Weights of a small image captioner: encoder norm groupnorm.
Rows from block 5 of the image encoder of a small image captioner, named by matrix and row number. Rows with one number belong to one channel. Each number is 128 + 32 x the weight over its row's rms, rounded and kept within 0 to 255. All counts start at 0. Numbers have three digits each.
After each channel's rows are labels from the 100 images, of 14976, where the channel reaches its highest value: "colour at peak" is the nearest of a few named colours to the mean colour under the peak. Only what is clearly more common there than usual is listed. The data: photos of plants and fungi (iNaturalist). In brackets: how many of the 100, against the usual share in percent.
# p10: first pointwise conv (encoder.blocks.5.p1.0.weight, 160x160x1x1), inputs 0-159
# p20: second pointwise conv (encoder.blocks.5.p2.0.weight, 160x160x1x1, transposed), outputs 0-159

p10.121:159180131101176176109083165125172105125116130143178100138110196140184083126094121132110126118168137140135144105143185134114145133169148056148170101090169087135134093173023095105120171141087097103110110128178154131170067186165145152132133054173103134147152092093132099139095135157150124118136116068170160126142130140073045132144119113072156110136135124147126157159131106108112132177126183180045111146117068109093167120112126150084124080131150102102140143133111082094155146133140112
p20.121:164188188169134150136129130063122125155172116152206151221121123145097133118151060081104093166217151118149147153160152113109126125093128173171112147128149130113154119124080105138128178167114139093153138144131092156114083157119115107199128128177113131096109118137146142142145164156097135144059099098083094119169193124136144139120141159128141079148137144154154106175160111169149158135103066089128147090137146122145093202145122109131138163089075159210112142151093159119102117193143079
colour at peak: brown (75 vs 35.4)

p10.120:115158149119107117157164137125057153148132123102155061157144077072103113172145127115056152132143124191123141142130110170147108000113125116153125124127091091089109088122050112080128113127107122178161043118140142087134079124171095124107152121118111119172119113136132111155164072129157144113147148072146204144110140112119048113100097098095178150095136126135146091062136121111117117118084145170097109100103101114163134159065118138123133109141187135126149145132154124101105089120121110
p20.120:087114151121114071092076165118106188160138128113131092112215145122081150131126109168153183127131114086186092175162096146181123156074084142121119160148092164140150111128099147124074136166167138155090156104203121135144112095091129099144189145149115133154092073117129126137121151072144154131140113165134087132112153130143067114098179118113152147138168109140115160187176135175098105112131140096058191171121123166165102116081160128148128137156135178146115169190140153118139092209138201
colour at peak: brown (83 vs 35.4)

p10.79:097135104138106112136158115161124122124074095148155079125096181138119131126166160092096089088143155105162130145109162121189104187114107102199131073005130078137117080187082111096118138092083138101195108148130134139137085138195106129168122108124098149129121185124092123100102100101146095107113105201144162082162132148129077168129129068056155106155093149111135122161128138126111086175154196122127138145118073119161100120126136096144114122120146080113173113133108101090113128067083171
p20.79:138138089100087153135112103098090123162042144179090149134117081084092171110093114157170120104226104082134139155137112147119202106127129120119145173188158124126190126168113106137119150110132154141097117107128162056130163182123104170045116124134100180102081180083141128129085069121142080159126075118125099120104094111118146154116183104164141189138128132115087081189127119089069121098124104144158126076117173133146135158090101118145147133115091199150141159125111090115096142121106162
colour at peak: brown (60 vs 35.4)

p10.139:186101128116117105117155123117099103102123145106162080122125137108105124137117172075116082094072138110187124098100125108126097062127128143103120105150113081131152126151067122083101094111098136107149091153100134144102090108124126117057117108170152096130079102110083113087140083159126061113135134090120137112110099098058081096098130136075124146135076128079099061109096151133084103158075125123000132118083104122111111098064138148120104090101172082101127138069135110163052107104093106
p20.139:093140151128119136113114169087115128141081163178171150164168088113106115073162092140110094159204104059154147105193097104121127135120093111144082185151186123107172112165110067103124130140135137136192142093175079141120173078112108111131050120125133131144174128125150125144191098113130096166149142149146097122095116078154133106071132100105143101103119151147083113177140177187111097091123169095096142186128151085132113149123193107069156198149118137161147118170111164110159104185090121
colour at peak: brown (73 vs 35.4)

p10.132:163089154142085089140136134096149148157107084173164142190093090069147144105112097143075082131129094110165159109109140131145123174140154166156129045124140072173090140123053128138155120171096121111112071113118122150151065161151163138069116136144124137152166148167102125093203113165128081071161096106103145133168126100083065145178077131092175130137138168076163161184111110152148116129146124116095158153079101101159116113092092133125153058110145117090174139099161136121150163076075116
p20.132:164173141161081161168156168124123134138142178135132117122159105121114092118093080111115125125221105070121175103103143107166129148132072152091149191199130108113148125159095162109122151142110162148112094133157084158111134155143136130134159159117124113115189138131145120161117168149113104154104138149098108108110074108124126085172119069092122112057153157121097130224158147189164121101120177154148125224163109089143180231093170099120101130097094145158129154110095113113140085156158105
colour at peak: brown (62 vs 35.4); black (27 vs 4.5)

p10.82:177107147106116141109122110110171138170052155090124106161158162174132150123118133112114105117177131113179093104125152090117181152099090106128108079092106119085116122119111099094120175108103140085129099149077153126132086090109103128182118074139110079140082079131120081161099136120127066144121054129109062138123172118092040138127093116034128099103100121055135106120094117128166126133135062144090143099160090146068163106153104115141119102109150099079140081141124152133141031099105158
p20.82:125147140166103128141153079158155184146112091169052122124132134102091101099162090119122110215162127076184106166144162105169120179156162109157078135112111134103086148154117137084105121051186097142149168142125116112198143101126072160133116180131130131125103150163134063157125093110104095137129144145131120089113096117121128155111146104107137102136165167107136137136148170185126107062162146124099120093113118103159102163068165123167117096121171161226129170178133211161110115188149146
colour at peak: brown (88 vs 35.4)

p10.17:137099095151110112142141206178096098091076137192138100158067124091070171099091120088103174153107134081202130115117124128122109140180111139160158155117129051101136129188146126086136122126138084116115185131129161167140138091133088145117141122167104128128096136158183095040165097096147110171150162125137167136159156135100054128190138109146161153104111170118075110182093162122135133132109091118193102116179126114119177135124116139107091089110149103093135154208104146155070158130146117
p20.17:125104204145135102162158134131140095138140153166170133163159143096134119112154139161163091112151125064134100141127124090124143113145144124122104147129179148129171167109153179145110142162092090171158163162105224091111176147103161089148112116138170148172154142150156176154098145129124154170101207119132169146157070133133137129152146139112109118168068090209099134107168179177136206153109150157175150152093110119121180179152093092095166118118086113136117131238117145170128109136111081
colour at peak: pink (41 vs 4.4); white (31 vs 1.2)

p10.95:151101151128121099149136154172169129111139112129154057169106130125117103231154189151126147111085114137180117106148135143141118181127170177171107147183133146177121159093088116074106107123132096058148061144176130159155080116126080102122150114156133130140076095090095129126118174171134087081170129205122130087108119091117070090151100080124075106146155070114131154139181158143173103110112140068154159073107107156126127129126091100118125132100156109105097064166121147165163143108114066
p20.95:128155110143192089039132112123136119120151141141118140094125082127106108108100086218147123220156099101157160078143185168168104096177117098133116158100063095126134170114144128124062108184096109101094149113164121153084067147120106181091169128125102107159166079106149117102151157123124108083123116150092107166183102104117137075166102132113141069174089061113071140148131169163101107094126162094103133145120139108134150095136109132165152094162155107169155136209148157107129121156108131
colour at peak: brown (60 vs 35.4)