python train.py --encoder_arch="shufflenet_v2" --model="image captioner" --color_jitter=0.1 --encoder_norm="groupnorm" --residual_init="zero_last" --epochs=15.0
Rows from block 3 of the image encoder of a small image captioner, named by matrix and row number. Rows with one number belong to one channel. Each number is 128 + 24 x the weight over its row's rms, rounded and kept within 0 to 255. All counts start at 0. Numbers have three digits each.
After each channel's rows are labels from the 100 images, of 14976, where the channel reaches its highest value: "responds to" is what is common among them. Only what is clearly more common there than usual is listed. The data: photos of plants and fungi (iNaturalist).
# p10: first pointwise conv (encoder.blocks.3.p1.0.weight, 160x160x1x1), inputs 0-79
# p20: second pointwise conv (encoder.blocks.3.p2.0.weight, 160x160x1x1, transposed), outputs 0-79

p10.30:121123112124160055135135156165135126111118133089117116116129150106133136095105111132121119103127110141177094132078132092120128079120115143146127109127096114144115149082095147104094146125114180120113075121153148097123128153138114119148166158
p20.30:148133123216164121154137136143096112055109133104127113083106182100156161133148145156145135164145140195159149108124198131134135148148108157145108121118137135144097127105103161103112108157136140160127107118105100132171143130119103129147121151
responds to: order Fabales; family: Fabaceae

p10.144:085159123142144100089105104154124109103158118139123137100109128166121169136150105132159143112175123191101142154130103131119137146128144185142122106123161137105134108121105130115123131084167150136120141148143153128136061117119140121133086103
p20.144:123135147103085104086099107122113166131104113133152127071107043104149137142110128113153110135117155170104170125117123119113125130131129137110136131164149141133119113145120149116105092130167114138102113152114124139090140086123169090158107100
responds to: order Fabales; family: Fabaceae

p10.72:145101148093119076147085092126142164089096111088111147116121103121125165116120133142087135146130094136132176110132130143184135134109129105108135122131133119099140114079117144100134123080132172154141119115097088135139143078214126118072121153
p20.72:168133132000144158142099153131136169131151156140152151129145093168110143172120148123147105038128121121149131126144167095131118125151136132142148155142130138137101137113172127161159159118176140147140162159135167139145109142125117120136106136
responds to: order Caryophyllales

p10.43:109143129115162132132171134136097145135120126157178119116134157130127179173152125178161155088180130173095117147165141134112109141128127134128178152134137139151150103135161139120136117148106166135160127153127141121110117117115205134128133146
p20.43:089105129200154123104115109129124104149095103130135079104114168165073129162125133140123155148095114134148105121123111188094114084148115103125128089089066160135128134145161097136083113118067121094120155100128130134119126115131122119094111153
responds to: order Fabales; family: Fabaceae

p10.62:123151105105153089119085098127120148133117112114149145142149120096120126118123098133122094152100132172095126106124124145145140129115104116152072120099138108126106100069120124123106114113132162146132137114126109114172094100163080134126077148
p20.62:158122158023147149159106146169102185130115154163167144114154124114127127120146131113136094041128091164146124115148115147081120128167140092128107127096094137133116131132132129134120122111119107081124124146136179131105105135156125111100156083
responds to: class Liliopsida; family: Asparagaceae; order: Asparagales

p10.13:137111146125155117095145087130130141115121132095107113119114149082173081148135084096084143078145127117115090122094137128119126106129080171137122134132085113129139143127174116124136140115090113083131115131150105132112081071120099075140131142
p20.13:188140121090143124125153137123113150136169131171137152106130111135167131091117176097152152096136152130103124114119150187133120105123161150115097139142142141128134125142151121121146172144094089146114097174128170171140103179137102115138127121
responds to: order Asterales; family: Asteraceae

p10.73:142160130100133110094080110115089104139131118113148142129111151139118154200128127133111119128138085164101164118141135127151121144156117170099130122169132165124140072141148130120099153127129133133180122129134139087168098136137142117181109153
p20.73:153162134079127153154116148123153114129148179142152140127118106168160128140123121127116119044121070132103115142096131123108116133113105127138097115116108112121132121178158124110150183132142146101139201152139134133118089132132089086094131127
responds to: order Fabales; family: Fabaceae

p10.61:103106101109129100110146115109128118117161124138099132119124155094115154168087110113124110163121146172139144104102102116142142125087133130094074119103141098150129121110151092101146133124122175086157121135129140133128108130157128127150121120
p20.61:153155130086087136152151164116160146106137123145164146133139054101185095126107131090151115114149163138141146149154129121158172142107132119123144153149156175147120093048120132121127133141123138155100093148131136093136115080114112127116149123
responds to: order Caryophyllales; family: Cactaceae

p10.34:081073170143138101110141097147125094121080109122114098118104144124104125126170176164147160101121150098106160157096125137142113111118151123151148155132132127155142090155149133154105121164098138138146081160148118118099082191146131114106122119
p20.34:124126126129135126150140148122097098126158158122145129154149155141156167129129152144151142082178107191103148183134179122169121164121129172121118132191172128154098112115117157121120135115167112165119126129132151106137130115162117136125128065
responds to: order Asterales; family: Asteraceae; text has "common"

p10.114:111164142115118125166151131137158135068163141127128127152146193128133048154131113106124157107128121125151161127062150160122144132135120117138131132134097073160120170104123136153105154127104121130154127117132136139122154118090134101154128130
p20.114:154092099102126163142132167146099123128151122119168123147134149123131142123116141136152145113129139160152116202109117115152141141107146154121114140158185149098117112129099135149136080119149138152176151133132183142159092138123146093144132137
responds to: text has "common"

p10.76:117098108121151100138109097108106133125120136087146162131135108127109141127095085163081129122116119130090137109114150136127145103106111125118100109086100117109120101080135124095089090084109152132153124128111081101126133112159073111100103152
p20.76:132134164033143141180090153149129158131148120161150135153163146154132124143103152122142121008111116116109155124125145087125150122136120122127133116115105147094138172093120146149149136130155095079135115152136123114128124149142129123141116113
responds to: class Liliopsida