config.yaml
encoder_arch: "shufflenet_v2"
model: "image captioner"
dataset: "photos of plants and fungi (iNaturalist)"
train_examples: 45211
image_size: 48
crop_scale_min: 0.7
horizontal_flip: true
translate: 0.12
color_jitter: 0.1
tokenizer: "word"
vocab_size: 1482
encoder_norm: "groupnorm"
encoder_activation: "relu"
encoder_weight_standardization: false
encoder_depths: [3, 3, 3]
encoder_kernel_size: 3
encoder_stem: "single"
encoder_widths: [160, 320, 640]
fusion: "prefix"
decoder_width: 192
decoder_layers: 8
decoder_norm: "rmsnorm"
decoder_norm_position: "pre"
decoder_activation: "swiglu"
decoder_mlp_ratio: 2
decoder_head_dim: 32
decoder_fused_qkv: false
decoder_bias: "all"
decoder_qk_norm: false
decoder_layer_scale_init: 0.1
decoder_parallel_block: false
decoder_inner_norm: false
decoder_positions: "learned"
decoder_prefix_bidirectional: false
decoder_connector: "linear"
decoder_tie_embeddings: false
init: "lecun_normal"
residual_init: "zero_last"
optimizer: "nadamw"
lr: 0.0012
beta1: 0.85
beta2: 0.999
eps: 1e-08
steps: 10600
batch_size: 64
epochs: 15.0
lr_schedule: "wsd_sqrt"
decay_fraction: 0.4
final_lr_fraction: 0.1
warmup_steps: 2120
weight_decay: 0.1
Rows from block 5 of the text decoder, named by matrix and row number. Rows with one number belong to one neuron. Each number is 500 + 25 x the weight over its row's rms, rounded and kept within 0 to 999. All counts start at 0. Numbers have three digits each. After the name is the row's rms in percent of the matrix's.
# gate: MLP gate (decoder.blocks.5.mlp.gate.weight, 384x192), inputs 0-95
# fc1: MLP up (decoder.blocks.5.mlp.fc1.weight, 384x192), inputs 0-95
# fc2: MLP down (decoder.blocks.5.mlp.fc2.weight, 192x384, transposed), outputs 0-95
gate.143 116:466473461524452488534496478524499488473488493500521528474466493531532522446507498501545486496496478512486534448498491488484517515449468503519477542475566525485496563491524532505484499522464494517542491523528479493532506541458483458522534513503516519521449499465491518482514472445519526530
gate.144 087:481464539492468503463492455484476512495506516499460548529516494467533444500513482525525516503488503472497498499560535554468531530507528490469473505445510498458490501483522538497509534542520514442495528489479532491516509502497494490511494478479501532532511484476514532524502562508485539508
gate.145 093:497475483504442498493515517531544514467473503481503457495509457518487505518477471501525553516510508520520512499479502473525498516505514478485478539450479472483482532489527525497499525526515497519482505554536501487473514510482514471504501464494500504467516552502476508457544523450468471478
gate.147 104:468525504507478475540497481508520497503505491515491468478456510509550467468524501508481495479513518490507496486502490463457470542479502505504496519487539486478548514510521462487465473492477495503507455537471474489527489561529491516512508527513456525505515482467471538501497479466494459506
gate.148 104:500486497549476484547528481514540471501503507528524519474524531483475545523524535472486509489515496508481531534467553478494503500523521507547483491486495492516499465509473519485498484449475495512516442473443510450493484510507498505538494477510485515517492470439500494486485512468479515495
gate.149 104:451491534503465477541499538518485488495496443484506459496491512513542504467529517492460519529507499487464508475466521434468512529482504509492465564500506471502499500483466518527516490448494485502503482502448444496504510502496495481469499531516517503467505476496420443472461502492476481465
gate.150 097:496489494463524519519439523505484481464444490498504498498534502518512464468514490471486527551538524496532481473471507470533460494499489469483511472529475474492523481527526465475478531508510517523501497483521519493516555479467519508510507474497515528485499503524499495491550532520508497455
gate.151 092:529494441491513484488548508561545494504461499494516466487528508525493493485530502473513497480525496478477488481499508474509477463488480428517503490502521500449473483480505533474486458504527462510499486540524516552511483453515487498516513452510432531479539470470477495500519526554518495485
fc1.143 122:512474522467483498532492467535504501492459493504523479440514499525497498513504510481489509502544521516464494506480489528501477512471473475467541519502478445485476477477493512457463517506491476523535496543453495516564501486493543469478510479528479520502484505495476467482531500516487557548
fc1.144 101:514499500516491431520461495580503480507497449500487512509530473485531480485528449475487501502559518489522507475476488482486488507476526526477526485511531503513535478490470516542479535514503524488484496453519511518522491481516493524521486514494474509497491482529488473510487480499490495498
fc1.145 095:537531496523532536445508505508498496519461508536517494566522498509472499492495516491525508515497519450500478506485531513510518494487480482506447508490519512481511510462500513479467505483510548499482504548505511500516548506524489529449553495513528494463499460530455523510486516455467476492
fc1.147 107:500526509520480560477500542454472505472533525509495537516504506508503513518493511519547492494491493499526497513491492535503474551521504466505490487522464503448455515463469495553520526508509500548564477557477521515465472492499486503505545451496561497529482509488517514483496520523509486474
fc1.148 104:494473451531497513529507482530487502478528468489500524482491480518474533488534513482525483494528507513522529518469483482482518463465495513518478544485512491507543512487517565464504489531422506534500514501471509483533482450474541521531519544483478521492444479487477493473458480493527527537
fc1.149 113:545448464448466483480484488482553535502495515529503512505493506498503494504520490504482502485465498502527531517483464506529515510499512467530515487505529510506515490501553524471473513554490477534505507464511506506532500484478507517544478479525491520545471502472519488501559493498478478507
fc1.150 094:444476491528519516491522509484480469490484590508472556498468492506509470505491531484505475508528488475520491521550525517489481518540486528505459502535503470486508479500542489507508512465512519512532516506498523481484526477459488496519535514456507500507505494509496442500483485501502534527
fc1.151 094:475496498515491513507508495519482463509544513499479485524478521463500528495521523465540477506493544496502514473530496482525488508478442463486527478487509510547493546470491504463491516482495561532499507543496488514517531490496505539540549525494497498504504499492435515506467498516480496508
fc2.143 144:499487492493504517450499477533515457495448501458508531488521474523518510469457503486479513505515535496513492483520495521526466492463477481510507512540496464487482502508528447470476501523486504515501493511496504439554463499488573477489522520473446517487505476515475497493513519485531541566
fc2.144 057:524496511542523470492507478512505474530554489493473500516465536527512486534538491532477459490482486560493497499505474520468502508528457493525522488508505533489537486496478513458527514540480528491510511479538487529494462504504493516506449534507476463530555523483490515522485523519573471496
fc2.145 087:505525494510531538455506510461516516496464497454521435503518513500506534481520519539502542468491483505496467476515505496557489507536486518496512501512517495544489489488504505522491504459480495522501482479504496523481535472474472471480459485553551433495475532504573479504498511515518488492
fc2.147 080:530486502515517498514485496498498508488502499505531507485488536480531475514534558445508502501515427503490476520541496456526523477511446541529488465469522492493512509482520464507471491496510521480526532479500510518493505471496448517502502545485500487498515458514498526455480482499481479529
fc2.148 109:522539484498495512518502499477468486461464499522532512478516487491487499484461527432472517508560527467542514480467525467495517511466496477518495561555473452505547503513523531498518483505515475460479478484482519451514504474479518510500452515494457549514503457534471477494527498503511489495
fc2.149 115:493531515510498496499481494534504462494465484467522472486510527511492526482544493492493492514541507502472491478498501527482507501471527476474499528517505493468479522510428518510483485477514493539499492532509467527520432536517490491515506534502435505470510491508441512473489511496458464521
fc2.150 069:524525530517483493506500511484455490527527486532479511516470529504512498508519481534494476483485500521507499515531488528458560493532536515504470510515475543511464511467484485441467504465494555477516535498503493502488482549523463530515485533554532457508512479483557492508467495507497470488
fc2.151 087:489524491535482482494493512462478479522491521526488512480542469488512498543509460496519512484490522475530510480515506525477481511524548494502481512514498489458514476541516508555515464498493525480494461509528465496524491463512502530503423493492516538494484468523451442506511563499527540505